config = dict(
    encoder_arch='regnet',
    model='image FSQ autoencoder',
    dataset='photos of plants and fungi (iNaturalist)',
    train_examples=45211,
    image_size=64,
    crop_scale_min=0.7,
    horizontal_flip=True,
    bottleneck='fsq',
    downsampling_factor=8,
    encoder_norm='batchnorm',
    encoder_activation='gelu',
    encoder_drop_path=0.1,
    encoder_depths=[2, 5, 5],
    encoder_kernel_size=3,
    encoder_stem='single',
    encoder_widths=[80, 128, 240],
    loss='l1',
    latent_channels=4,
    decoder_norm='groupnorm',
    decoder_activation='gelu',
    decoder_weight_standardization=False,
    decoder_widths=[32, 64, 96, 128],
    decoder_blocks_per_level=2,
    decoder_block='basic',
    decoder_attention=False,
    decoder_upsampling='nearest_conv',
    levels=5,
    init='trunc_normal_002',
    residual_init='zero_last',
    optimizer='muon',
    muon_scale='original',
    lr=0.02,
    momentum=0.95,
    nesterov=True,
    orthogonalizer='newton_schulz_5',
    adamw_lr_other_params=0.0023,
    grad_clip=3.0,
    steps=13400,
    batch_size=128,
    epochs=37.9,
    lr_schedule='step',
    warmup_steps=670,
    weight_decay=0.008,
    adamw_weight_decay_other_params=0.01,
)
Rows from block 3 of the decoder, named by matrix and row number. Rows with one number belong to one channel. Each number is 500 + 40 x the weight over its row's rms, rounded and kept within 0 to 999. All counts start at 0. Numbers have three digits each. After the name is the row's rms in percent of the matrix's.
# convs0: first 3x3 conv (decoder.decb.0.1.convs.0.weight, 96x96x3x3), inputs 16-23, a 3x3 kernel for each
# convs1: second 3x3 conv (decoder.decb.0.1.convs.1.weight, 96x96x3x3, transposed), outputs 16-23, a 3x3 kernel for each
convs0.54 109:477390399436402463526531576490527473495555541507559494417479509439538483487492495441503550481570522537499496459504507443398451496489427492500524426499517483537514446495524511529424541525420445442579434535636555557548
convs1.54 096:523488483505510541566564519485477480447493500448545501459512482542572556505566574492526504537437441542445494491498530573475528538459545476489523490512518487475541579549513488476528418442554513481514415479515462545568
convs0.55 097:518535473443510482470533505514512533437519506491487471488485483458502525419479491444481455459537481475486500490452509480592559526502449464369523501415430493476443399416438501505433462470452512492507519432495490488495
convs1.55 089:492520497505536530543490447460513460382512524413416501435425498502513537499444447489516536515527566535494516479503492459493518485441449487566517481491570535496544518546579536507535539498451477528568491526476544579527
convs0.56 101:507528505486505525463504470530517531487518472504549477352425514495439535501514546489479478522460498495474489520427499493508465502532525497424445514549462526561575512484501499545492503554534528491529484493480494487522
convs1.56 096:521514506497482524516514489489503512567436512507512504403427470390554532467496542500547588560582482523487532442481474470483511521491529433460487489462464517453519467420449449562479510404467494517489475511475480525517
convs0.57 101:498535549490555520492533520485452457434456497478506568497480494522506496490480484529567551611568528565532513528546499514659452418565413486533505483541507499480548493484489475492473502503492479493458496486464530484459
convs1.57 105:518448442490493496479469476424528504462555498502493548536503549522434510494496508479449468451521442486545484507540543410460533438466498489451464561559484485570514470478468510499450472470503568470513532490540508531566
convs0.58 093:557505484515474489526489482436503507457535512470518485530567493416507554493521489508426469498467476453486454484464493500515506462504460507505468480474460507487449490493507549501544532546543498527506540537491528520523
convs1.58 105:567499520565525459587563471513517525504511544505561526478472518480436485501456485548489558455410485497398493461595532453508534466478493506505494461555490480472479469423447547491528458546518478521535474523604500527570
convs0.59 113:508470417514473460480463455531488544498493543472412547488488489465405465512524517488485521517496453494504492517500529451454448469447444509447497472465486506513474463464476551538524543494495489482474520489430524536477
convs1.59 104:458498549522518517539510520484520498507550488523526517540471514556479459528563516604530539540469545501569508605571539514495479535441481549507463514529482504551485518568493509467505513512583568494449585474394471474443
convs0.60 103:438445427460453427426459416464492519439530553466494517484508514486476505532505540564517460531509542503477514526546524461506488451425483549514454470505448498478478549526531471486566469427496497514516471480552509497507
convs1.60 099:508488543519489554553501492497502537504489505508502500485466476549518500518502504463554468477551492543504451466528531467509515498486507424447498469515517470503471505534504443483487512494534520549519405461516527420481
convs0.61 105:577526505488421441461431500503465538502576577524464581504424453453483507481453513470521497532523514490474458474484458419463516447527482444473513496551473531467459513559563560557522459516446495481537461529514537566462
convs1.61 088:564569502511488510503526486499477433405415485445500515547518491533554484556511473500497513528487461489501475502544521462503508573550555461454462500559474459482487474472428492507510459479534518476519527541547476577507
convs0.62 092:431433485568589601514531506468503510493515500445529514475482537511488462506498526432416468439517493472532481496544521509520557471544515555563532519454469534466496513518495524499484524491514481547516496508501504471471
convs1.62 120:497506485430408443499418438487437480470408478460542601460461549502511452561507510533533533490511503483501495488456469458508487489498456550453516588495458536542535469528486467459493482345426511559494496502495481507518
convs0.63 096:519525538499504530528541564525519504454550484514510450535442514525558488500468539516552533524526593513531556500454461512487467499568563474537509520494431524484489487497518395460561431495538494496563504463560535538509
convs1.63 102:546453493520440447543507492541504491490503547524529504426437400520516414494512469438476534524511507572516528467441530468515500576536531552525480548584468508507478498579571547435429592486521467503477427555470449500469
convs0.64 106:461471486576461476461416421540501538529492491499486515520485526555553525477492479483496451449459552457548600506630538492504505500522508490460508546511524506516448530395478502467494505507508504549517491450477541445521
convs1.64 100:486524491512523524494477535480424469487563490421485425466541505413510436531515518397427489487590524516533517480420501526530473511497480499533503506569479510543489470505437499472430446486498494550543514552552532539597
convs0.65 113:506500518479452483523487474505498555481521462501491517602504487548504497526447489532495525524561462557546503535434485474469485508472461473429504476475432518473520416442457550569485493555493460534441546537466521468473
convs1.65 107:524508507476464488451492470398488422463482559487451491558463469604464428512450391459488545567507419508491414540490515537424457535447468468473429536561528486556503500484478495490534422511445540500495502527485518525464
convs0.66 096:554486465565524491452464522558557498514546500456496515490518531467511541500531477419502501427492534501566546472512544435497557471506521516460503484513547522489491532474529512544577545556547487467593498505572514501535
convs1.66 111:512501506510478498529498483519548564501477520517420474464465492512490496494533505490524467408523569419502493572517470556483454523533487538501486550536521564507495441485514452469584485470487505523453538468458527502499
convs0.67 096:519524496502469468523483504516539513533361575533489495554541436366453548537515452436545467510430512502448476453456438523514452499451459524498518501524478470508532447488472541557489476477534508503472509529446471537488
convs1.67 110:514438469498518455463477460472479533478476507521520508490478528485517544501442480551531512487508509547473552492462540537485479567510516481511425492459486493514473438455459468496428515549545475477528531603512499473541
convs0.68 103:531500543508525597515476487536541475511513488513518486520474416444513493511530465467482450506465414505540419561501459570488477547471500510431513527506470581503549585511434527451523506431490438463407474445421460446483
convs1.68 086:429436465453470478502481514530373533537467511507473503499448515519508520554565494520550481483465448521491467514467511483550438509512505518541510506509495501489541503564509542485406538526462588606540495510534508513492
convs0.69 097:518489472462506493517502520483527495461462534476501534526473497555506475515505498501555534539558555448391511440510445449448497450349385502608495528519593538500570456486473450544576471451531520613519524521519508489464
convs1.69 106:513441475482539515502543543513597528498511506499502458522474496505508457497535524567520444513456495477373496555517493574541501502478537500488446497431480561440486490548508464427449515488508490492516501535481524504510
convs0.70 101:457492497495532484488496465511518519470455536528528484500479517494476468506458490588484462581444473460414456553616543580526487536468483475556496511516474532502493493535488537466482442460528536532465471517480478449440
convs1.70 102:517510508466463492453606555486472519493518513573566491483466455472508549408504583570538557533479451521470447480580535517531511499476470490497491454517469478528556514497502488523502536534531542543579572564501554569521
convs0.71 100:538487483540526560457501569456480472477515435501513432430496539505510486466535536597552479556542515516512461526564439564553456542619568485502483482497527598498425492425491440383444542469521517516525516508496525517450
convs1.71 089:497501515476552556475522530595559565507489486541460475426487523477486527494540565539527520549525486445443505447382414573481474535518506515516480547459426536507540478534513483484502509470502497506457549588497559523493
convs0.72 101:503509487514509472481454428501474493485521501500477466492510468471512471462479472506515542572516502548493498458470447475507500457439450487460516523617558508544531481439496540578515463505463550517448510555466509543495
convs1.72 121:534556524530519511510474450474443501519520535548520514502506510551539525516485509560472493506495469516485513485573556490518543555566497427428486530437490515553471492525521508503526492514527477470471585514428497510503
convs0.73 107:486502541565537501476473513528529519454431471421538555513508509398430487536518478505528513487540467520561541516512510455501502504396452510480499493561502485545495386411478534514471482504435495468481489490489518481517
convs1.73 102:475521515480486450458429472399466509434500580469514525579573499546560533535582574485466520479496517473484439506602530486552488501483512468484493512422453458492475529514499494466468437568543504498527446470458515453500
convs0.74 101:486509555511501463541550496520525517529457508532519515517477475484478501494507464538499477522520430469482514499502520520496506476404419536638508584493481529442436562512491555578521519523522494595521521578469551541448
convs1.74 110:491489459475541453488492555512475493497423453508447492530528498516571491527501466505591519515544428540503427535512493478420473477440516485533492466477538520555488474486509479462462532535475526536498524463483439411540
convs0.75 105:492460463524528510467454461459426450471443451478462459497464549459499569429469512529520451523489415499439494444432514527536532446479522518569511470479506494519446580610510504510549477503496486460480478492506439473490
convs1.75 102:508487509585535531546473537590482482591542488517533487476561554432569575444507465515475416515497477518555533462420509371452471450509536472439538564484550538517540493522558474386425540525501541539515493492503490471503
convs0.76 096:470487494499487501525544498473467483504552578515580531517544519483462430499485473545503552520518486468568515479478459502446454521498441559478532540560572524512534467367515416418549441457487511580578541528546506514555
convs1.76 087:444526533448546563527563576543437437507571486493485489518562468524547545463539529495489513507498530495480503492427461521531565480511578443412451506462426539450445519549513527503481502520532455495478415411481466501512
convs0.77 099:506579516475582584469493455535508500520574589531509531422445464436515500418466487509503515455484489507502473514535599470406554480457398542488553549482573537449522491519539511541523585491456504487521448507530463501521
convs1.77 091:503486511478421432532520464522466489521541500567515497469527494534500489548618514496485481460525565437437475493482536486433518483477490520513496509543480493531481496541544398458539515475513573508532510472494490495533
convs0.78 097:538456500503531461529560478513474511512475510523501478557486531372543511532538493499519543459458602479450601471464511421457492497497518494472500490469540554523534473487492431445563500487497528480486546481455562457517
convs1.78 106:498456546473466517497549510433486476506560490524502503520450537560518599453516472438490576411490571487502497451517518467514478516515479515541468533527503484479539512500488513560519484561517521512478525510486472496494
convs0.79 099:484535512529548522480531497478530519517533492452472516483437493525500487523511564537481497486550481517515460458450430446479411494421457564580520569584515546502572436530427375412544438506539547567534497629484527528487
convs1.79 090:466495453479446568415493520480441497444455475489481512404477498446518558476499509451488519397497516420452527552530490578540502504539493506501512461512425527496512568517490510480579545518490581552524569476497475525525
convs0.80 097:488538497487521490417492480481457480507502486435439524385416551470471513450536522473464467446490473513446487502467479462478519525425487554496475453428454522521506501564499500487461553490493482519450486542426502518479
convs1.80 103:515482497521466465447439463542481435534503507527494550461456476488534579420564556492425500507502487522479477492467450514471536537557578495471530546494536471463469505459523499477507477482441521500506507497450452464480
convs0.81 108:450514498436438487530444492486443432458435451463475455537559547490545501424500503450462490479509493447444427546604521548590577517571524514492488475524508533557502514482493481495506465500482516524522462542530467511486
convs1.81 108:552470457502515520494505533481483490485499512516513469433423440463347381448444488500515498531603535516572508492550479506519476448527501540489473547575491495521510479500515499495501550541476505517529542579532468466516
convs0.82 091:523479470534491463529495515535550485559489461537489446526468502497474459482532474546513512471436500505462517547498382548536402470497416465554431502563398515523468544573537526499426507509489509476520454424472478414453
convs1.82 098:521424475466482512468503503463585510462487520478449518523497529524539518552566539523476498495458571479488574527518506531488521495566548538546507505524520513460538477511471496494450521467453551522489515501492490491513
convs0.83 107:592506442624552471460421464526518489495519491466460482562504567574470544462519510437495443493476467487518513514500515521590553574555508555478497549528516546520542524466524446425485500525553477460503482425468443470483
convs1.83 089:525525512510496542525491485485511535499429541515485555424462474451539502447444499475483510510516443514481444481434446458453474460512522455456455479430434543490476517516545526588545528502587533506516439390459490454493
convs0.84 113:476451465485437460516480525493505490489397439556526500494608449359362518526516450446442491485446493488473506559483570519487525514492525518514535485510422483452453492479549509553496536528512447525525502525501477460484
convs1.84 113:555521504510558488511539508560471509521512479497492512468497501483547585533505502458531410432496523498489502470475520509479500456508506547555517514481523542447554479505498492452468599430525523527467483449454506465471
convs0.85 096:506500558489457481505463482440539472390474479507519490573566483458463447528439457547553472632531424615502433579525517495487547458477534607436499412552550536558522443460492445472539454439441403526438481582470530541478
convs1.85 095:486547566498546509524493504507489503512515554491471525502557504563588482536485453548517508499493460481467490500516472455504448481435385453437496507564510554502465472485466469562584505474499478505434520497513534543524
convs0.86 103:458456441438524502433493457515545484553457445488476433460528497481454517438531486495481464528467450541479470456549507511496557450502563490467469560462519535523480554574564518394455440421407508490520486487492490522533
convs1.86 095:548467499489490537520512493560494480526450397503451478515515483513471455557560550476503462455575471472548519530530542428465513455408430514513510496514485507499527508545509446539461526505516552506455531474434549450426
convs0.87 101:587522461521510467467462471498450503479549505463546496526516480544469465525497505521540558487550579576481540510471373506458487479457471515510557493509551530558530506494463477457469484497484558545542507487525470443503
convs1.87 093:524533543532562509521519537550464470502459477441507491534495485518479467532529470511468416479518468540520469469491537456486518510485546496508475455499474455461467443524495487492502559570560490515513486494481489461511
convs0.88 106:566587567505509467524565525491496492569502529596572584550509558506553539492509512459493421520399432456414483535534491534513480436522511521526545528539468554535468575565592546588512536515500502514408481521562529528495
convs1.88 100:494449440538466427457534484510462487482493503458504507518495522470386412437434436531516528588489493516499571506539540553499475565529509489494476476503443399455485527510475497483428387383451471472468368513470535531422
convs0.89 102:423354422353349391509490570468522520483509520466458531473534488440468474433496512498479489494480484491536487508523466493582542527551505503399479472538542497515500500434523576625525562621454541500441472452460477466471
convs1.89 119:482371433536584494519501539424521552476538524540557495541521523521494524485582537457466525445446542508495506430477517483439527455484511540577575495490548526492529374440415462478454463599520458506511576644514549509516
convs0.90 104:492433476463464452472479449471505487562567492485534455472519543460497501505518497450488505526496460525464509491512448533717576466484555457492475495496491481486492493526454518576414513459501457447426465465476490506530
convs1.90 104:515503543489475487559539501512484488464441452503484481527461511531476494521519524485468475547554468496471455380423474421399463467447495509500492526546478499510502490503476501540466464443467463517526441433489533515496
convs0.91 100:493480459502483479443445461430460484456493482472519459610564425515478537511497447487511497447411464431477477492505513498482510472463492519445506517529498482516535503516502522526528491488456553506501448492526511471498
convs1.91 088:492525453482547523532552501517513571499464563493524534471449467506465441515407405485483516509568536548537565483574492530500455497497466474453451513547486532502511525445448480515499550455499517451459497514491512437455
convs0.92 102:427488485557609558505538472517478526484486528494527546543569505499512520527540550510489485471533447499523462487511515465493462497504465466429479441512490466454497536539466510480435492514455504501474479510510532525458
convs1.92 090:501470573482499478475523537430500490439490519511458486475474499489455486507492520525486527511488485469440513497533444487580448512491551459480463515503484483482507513587553516531516466546532533475487503489565509507556