From a checkpoint of a small image FSQ autoencoder.
Model: encoder depths [2, 5, 5], decoder norm groupnorm.
Data: trained on photos of plants and fungi (iNaturalist), 37.9 epochs.
Rows from block 1 of the decoder, named by matrix and row number. Rows with one number belong to one channel. Each number is 128 + 32 x the weight over its row's rms, rounded and kept within 0 to 255. All counts start at 0. Numbers have three digits each. After the name is the row's rms in percent of the matrix's.
# convs0: first 3x3 conv (decoder.mid.1.convs.0.weight, 128x128x3x3), inputs 96-111, a 3x3 kernel for each
# convs1: second 3x3 conv (decoder.mid.1.convs.1.weight, 128x128x3x3, transposed), outputs 96-111, a 3x3 kernel for each
convs0.67 101:112154112199154137129124094143198150096138160134137106099062073116146122177191185151127162115124106128113124122160130135125125143101115134195212077119170133123122148210134096099129140063150100102109142141150134150132081083114075133169124162165160159165125112134113125107110126116143127133136119159098111160091069058112093130114196179050063126040013088112143145143058116117155162122131159135101144121146165162205173159130142194123126
convs1.67 114:119166140034066128158112101122150129128152212121106114098099155130105156108148123112105101112087138114166172080122111102140116132116155227125147155079127118074096121140138149133171126121090127126102106154124114155166095082160048120202189126086095134126168139183156125128172139152111143152123099092141165131146198135154168141210125131173121130070040102108092100127152176112052158097110153108164131094166113102125111142156075083126122
convs0.68 101:144174158098086169127116126108097116115053104117139135087094097130150181127159137164140166093106138122142120130145153134158135132097135132134098146125143087138114113120115156255114116172112102097147114110126139119146140160143150158093149154132100133087134070098154147117133134126158131162154153137129109118144123168129123123118136132142148149124145104114109111130056152095102124129094111112123133135095128093109089131128127098157117
convs1.68 119:052092201066141142098082101123171141154193199085151120133106145123042068152137114109124073129091154050172173087108101110196122107163107127101145151117125097149166123126072074115089125135081159116080125094160134180216169090092141098187182150108139151141138113132152156094129118097116174161128169129104115122142178149127141157122089076121120109133159156146114161179106099099088115115113118155130152112103155168068126144094124123135118
convs0.69 098:168109114162127157101096136125121097121149128131221116112124123102131118095121107149141161146143113121127136165139143136128118150104118108154137145164123147139126105126139089120143119143107120087107114091102122119093094089109128121123131152131118141132081093119087112116125134130142177117130118097177113154172082141127094126150138155154200176183186183091116102132196100145121128132109106115106109146196165107127117092178132105106110
convs1.69 100:128103149133103161090139156168115144132066130138146150118101143109187137104107145136143132183120169101099118128115089152144154135097142128120165125140107123136112160104126187143154132103123101136136089079143160112158116104158129086152112189139162156176088123255141114115119176119125142159136124157118161106144191112152106078037107122049134078176165134099103130113108133084106102148096117207042133117133151152185111139082140140110171
convs0.70 123:089133093042142052095139060120161164081097128091095142106091110152134125134123090123107116110093138106087105103156158102177153109130137103139145087120155084101162080109115103118129049057124134129143168122146123105111145120107107135088125150124124093091118167144107080127070109091141205175076104125089090114121173151056031083057069089089076110061067096085134076185175152104117120127083104108139121124163122101059096134110127101100114
convs1.70 091:059068085146147114169111128163097083129136107149148100105104070070161154121145072141156149198132164137137119069083128151160138127123132165094112144043132123124134163096120107083142101111093101140096147160075123152086121149134140136127134088131164105136142199049178095097147177177130163145142129116168144127108096080136134172089155148139127109119124070092076117088110086141137103134118111160104115106150127079132095097089052110151124
convs0.71 090:081180156074083143139158155112082087130148114138151150154172147118153148133097119166140122137111123112133146167166131185175108124107066125103160137187171195185149095076109148186160098082134074130115085088128123120138101133157127024082120055137112122119065134102083116087150133168113086119108118125153133128141162102126126135183125164177153160196194191098087106112053053118123104137094115119101128094108113140119144141139116118096076
convs1.71 095:136149107168140159141175194149078134161152119145201122080100044087133119102075121117138116153116105124117141123150154119103184130094152146126143140092086101109129167113138126118119125129153152109103148139152137138156169172101159155089144195165127085109086136114121120124162137154113132133122074095142159104143121135149102089099143132131117114129130136134200118161166089136142179166086128093118195122144099151116133146101125102098133
convs0.72 101:124218182083165152119112129109125116146118123146135111090070086080092108079084104141130132159150144156143149116097093133077069150116079113146106092105115152113137121122136116081173103105136151141154126116134095098124180186241149129228184125166182194135128139130088159082139154160180167180166188142133158171101122148054092122118130119156197147131146158154103097135120194105103119173121133198159182169145171151122081113097102111106138
convs1.72 085:149112051142108091111148095160166106094133068136152180137131143122113106183112113081102118154179144110140080194130090161145105188174158142134098155159136122102100104114125124118180102149142078139185115164138097098100132131127079110143055086130161119128141175140101102121119109162164084116125113094149137144115130096154173170085083188046085197159111182140146089131106115152124145142124092086090095111116131121142184091047131146158131
convs0.73 117:100156097091033061155127138118127143146177192113108116101077092088084120103102093124133111128095147130126120081121120095142144106159123126103106102205032131129109156073122153113105120109128126138096116159099130118110114108122072066094136107081122128114101211093139111127129101130149044125157117131137158175159166170150134124119074105119160107141146133124124084119124104119127119116082103120068076104093118156124133139120133122104162
convs1.73 105:127135149138161065117123121112128133162141134147103114148131095129078156170101114059119088041069127144140115146094132135116063105095094137112140097101134144127135145128153122221096134161089140134117106105154133102089089129147090126097104175116119157138101176134140129107134115111107139027106159120125129128143134078106155105084071088164129155148194116111135093093118140126107135187128111108146127138155117153096162155116093185073120
convs0.74 106:175156195123196184153187176170181143120127151084148080083064083086089095058062074135132180126110181127147181152093121147132136124104114157141175196126145109142172155098160135104157102111067103072115124095154096093154120103141134125119124153160102143176132167155132132127150161146168117165157182132095067128103094137082060085133087091156154127169129139125106183127111138139163178154201146156133129136112098161115101128122129134127093
convs1.74 090:116139103151152102120066108141093166103139164134141102192202182117136175076080107132097118132113148117088115127169151113078147153162163094149126126161103134081066133124119116105118079107149091151200114129136101166132138143187128138129175122122090128115098149132072099143112094125146072098170098146177143173171146095116078142121121111120160178127118130131110137087150161127117054152174125154197153095079098115139108101134096145116120
convs0.75 108:088122087092137138134130157082095109178171137123170158137105129133091139101105102140119120119120122140134135101132114132159137069135152083064103097124107111091109092056057179209161132154100125120142183141157139135172210149130061137245112132175099142151135131142130124116130150171145098153128131121116127136152165144124135095153179158113064135153112117155150140141152132143128118131142117166160191128123133127120092144124088142145133
convs1.75 115:162134186163117093198152129122152125143178153096142150094123155147074054109113088147136191206148147119105136092119134176136074163102145141181141129108110110177203114113125110170145079158092099101103167131134134173137109083110150106158157057072088122139126115186197161168156155124061201150134127107138122107117174096110132144180143135096188159057101063096127074125155119087102147124049124119121052145127116144074154153065164147103119
convs0.76 093:113143159098151140153146165146169135147148119143197102087031053100090097114123146172205188159177154116131103148172157147152159145127110151128108096103097139088125144167180109153143153103151133111114124134127176190163135129177177179173130133153125172103119143081078095075129186183128153120150138131153137096153194188138140133143076097161160137156185144076205090093187106102128137073166094120184156141166107104139149100140130125148132
convs1.76 097:116143105147120220115157145155137116175116104126078123124112101155107103161158147173144160114175128052161092152134139089121152113175151134131155116093139147142111081100143076169136096075139122075191117089159125128130063125134112110179082092154179171174140143143159175123102138157126128127106152118104118176080082216126077129137085106147088106189136160195142160183182126130038158169084158152110213136121172080140157077166187088172114
convs0.77 095:113150119135138182083158147160120109125123128142095130112102101135139109116094109104155160086165163146159182087098111087074101105116123124164147116140159075034128119117096117117084117143100112127104122096101117111139134109110144114102147102083095144147131185127125120161154200192167166167163149116112133143119148094118157124152149141136182187184187141132156140165124131115114129085137130135205205100153159161188167128114158102077109
convs1.77 081:064064127089115147076113209057149113156126114120122103173138063131094079116109090084164100106126160111114107096117150148144176158182183141126152149140168106121098130161133107158153148150163112132178092140149174215154180143113210165133193148121112114157107180193085093136102090056135184114100140155132130128153111100142123188144116140119139143098131189121090080114115082073123179153156159128112180156150148143132107094211161137110146
convs0.78 098:160199140203176148179193184109115174200203124178107190101098090115061114118100122157135147110147150152191163103100098140132141135158160188119144159157110140153118159150170193132111124108109070071069119080091158130131154179134087155180155125094113076127127106123094107135160131151164134174117119182085063050119049122116138113183127152152112122157185178094159178116155202132115097131164178161131118110104106121153122176175098095146105
convs1.78 087:142087110079122078169124131124112130145086182126162160147186126119152138125129085099064111127096084095055107092084114129141143149181183154117115205131121173167094127158195091055128093094089134131155147127143130174131187138130094073159157082154155169178146190159146182153119115142131161123155169134181132154134158141147185158113101126140091089109133138128169103127081191129182137113153226062123126094070154171134120189125102128119157
convs0.79 111:123118108108112113105093039108088136099057112121070097129162110130209121145193108118128117100111113100089088148154136133164140147165134070093119093109107121090142051071125018061089099087146137125114143123122082070083123134209197214115105161111117115133134103089111108101124120136098134148098130105113146119104124112128169139093111104142188119098127077147176143156121089172146146159126163072096081129139167128081105060109114090098116
convs1.79 123:114132148160154155124108119102151151143107163131095127053106102098168143090061103060087149080050099101086108142091153075116151135159109114126118096178159150192165143073093135147151194185160158245153133162144144080142097137178120164064077147137099121117133149086116141138086122134160095131150100125114121076114146121100139124175111130111040127165123130088077150086152106127143110133194120097123149125102129134210088136102133143102120
convs0.80 109:110136130091166117134141129108124115134134092131132134124122135124145146130122119104109109129099137108115117101107099101144152111138110162125140072069138149104154131128113128161118132124144138125135132160133113131122121107142154127174119154144138150142118050127133087132114144147139135132130105126149159133137145180138135104130123133137132131153139126142111132127147139138139131098125119132032111134154138123129118121097101136103123
convs1.80 117:149134135105113196144112155137130125144156120154115128130139128208160186117223098160163131161226107127112126174141179100085179149172154116160125079092151105117124092109170087213141121148123124105162121117102102142073147168120113180066157166130136138098152101143141077175160112157114023139104082146162080154105107147139072142163105154143040131119129144105091115134100086139099106138119202112142119067124198116147118124144139112087153
convs0.81 088:069093119087156091111153099113170133124128102136124121155137159147151153118138137114091089115039130124097090131103156103075141083069110143118123232170126148090095082103117166188163165141142083122113108080111116116091128129117076088079101105099087107130178214118168094160138126131204157130145118147114129070149144119064102092074071110106149127073060103129179132175154116132117129144131135184120122149136121168177132124172109103100072
convs1.81 088:123077161117079135103128179148104130180099121131125115114149138058101098073100060117159150143195164103129142134181123113175130083142124155140134161130091133084061133114125149119142150138130163136141131182208098131158104135191062076155112087100166159120099102093138085142095122075117124084129138145109144089062139120120102115131100135199100108187142120159145173171077139147102137138130118100117097076107095140123216123111142152126129
convs0.82 080:145113047128166158121118100092126096104123107115095074183205192133156116148121136148140123173190143137162144104147114085101104103114144105118128081084130095090138118113135108134179129137138134122135103086147126134117128124102169143086155135097101102125105183148098102157146139136170185169151168130120074071118118102137109095090051071124076116085104127080124070130183119117151161105091140045056095125136139079087131088149164081161132
convs1.82 088:085178134118114129084130187136117109223151070186133101120113121135108121143120088103134120090029102101076077158202136177158151152178138109129181160061120107073143130160192136129164123098145114135134111125114137144117131199077095079094141132131140102090045093087152133193175077106112076079124076111166144138120152127203118116116153134123118130204158187120094126185165074127105138148092141144076162107122156141071155174140114118117163
convs0.83 108:113134144127147144129137144096103119148202118115125106137141141129098140119110110101111127161144112127138105121121136119129128146148106121115132149168117105129122112121126158175121135176133097115106136128128131140139124126114114141122127108130122124135108121124120126115132148118109128141125124141120127129132186124129167107128146139119135151152125121164135156162000161146138163138120119103127115140136129126097103099078115099121107
convs1.83 122:138154100099136111126078156147112110133103081131091093135080163141190135148096138141172120140052037159142103102137093140075150095132117147149119123140075147115107107146138138111123152165152110074154091021133096135107132152107112094123076108126104083096100170122134097151137145171116053128152058158146104121101095112141078147113130169105106074100115131164109084203201138158112113072133118132061133152120077107124132067147159087101131
convs0.84 109:021077069049076087048117078096108090142142098087125088106150148115168148109144113113143151082052111105069096117157106151237143079114128059127099092157110135146116121167089145210097071130069135128117142118129138139128137137121139146055146113081120124120102190110103095091093126110102200100086161113115134128148190132132136083137144127150204150135165127149143153205246167140148133147143117106188133129157119133125131123100092148154141
convs1.84 095:142187098083155216141133094118104178197112121149126114121158159103124101116089120088106109148151143121218141139127157103113103173085165152108114156098157142119135136132124080180134080162128046127078102168152128104156139132130167083142151108092153105115112182101126125119144158175151255179145124144123131103161178140143159124168106116106111118127158115134131088061114100100095092140157140113126155123080117152124149127080097115101114
convs0.85 090:076102132036000110123096131102128084095000130086080099109123123116126135115137133118130145122157122111132137104089116098084095081092106054080073019041109086073084130138143156104122155126135097109115112092063110101132143161129082157128111104098109130098051069082102095109140138117127127158123106129122133142113141135125161101141182124180175129126128102100089147134080193125111167148168119156222119136119141090126091126158134081148118
convs1.85 096:121037101179093093120178170143103126109123123163166125152103096128127099142146103128129189125126136173135145141167195120097118134178115120133116168188138128147157144161130139159117144169125109120126170159075129109146150163163169134194121162106125120102134172119159100116142119113154104053122115106160113072170138089159130156150144109150115106099096120124120104055235091128100116117140121098083101110093077128138116132161118105177159
convs0.86 106:143143149100001087118111137131090152133213098089113134101120113160135161138181160153124140158156145144161162145108138110071094133069089133116111103111109115174104124125117151153164112101137127129128163161160122095115125136125191180087132138083135148120124125099097157133122146133148170107146121111123134137129122140101111127121115116118142119094156093180047126124215200138132107100104072103123114148115120107120104100150113101151124
convs1.86 105:084121132081169143057091108134124140165126140074145098130058068132181132155114097103083127157039058108173099134152159134211162124195102122113091135079092118110147130159142091134050114126091110157108151114115114113131132121104110117115098121152100119122099174149095076116108120128115138114101085082136194124069123161094104154167148160176081122150095130131119141199112100109145133193112130184141140182168161118098123101144191112103151
convs0.87 099:085079130108081097085123124149130134145114134117105126138093128148133146161130112106162070106143123135109099129165145140127113134142140112104126164169113122142110141105073175169132129118095108081126099115116133110123088118148099161107120117105144102113154072112131119142148128142108089133142131154118162137135169161119106135124179152140130172120122129088204134085188120117164111109103098096124114136129101133129120153090099153138144
convs1.87 109:115120108098117136139116143147140107179120098196156133158117069133126095127127118140156118145118064106162113122099150061134206099155151118084152148053106127114110136113170096156106134102163133159107123191139082132153103160137116076157179146141118144110194124148122067092096099071089185032126099088118102138049037197133145153137138132100074095098075101174067133149099106129085142162120116139060153132148165131115136121148136121132135
convs0.88 086:149114136189115115132163118159139112132095154097097121064082084124122110142106159087121103144190124167176141122159160124140148129076116144164082127142104085034030124136121155101153166110165130122115135116072120118125132145194211170168150124114139150136162150165112102110124130102096105070117117089074051051120114118155121140142179120093163137152161116096126098136104113124216119131178125114155063146093078186138152141144168141125116
convs1.88 083:140136149131150099163153149159138135097110134109127150107135123099092104135118091126137103130071126114162189114151109106125076127174103158143103137156143109106128097161155132130140165132123167105151170102107156116136124133148125124110158107080078122072125124113144062109150114136191210137149138144165112068165131135173139155165110161164134159127131124089059060102155094123180143153127120155085121133123110147155111064130056027120098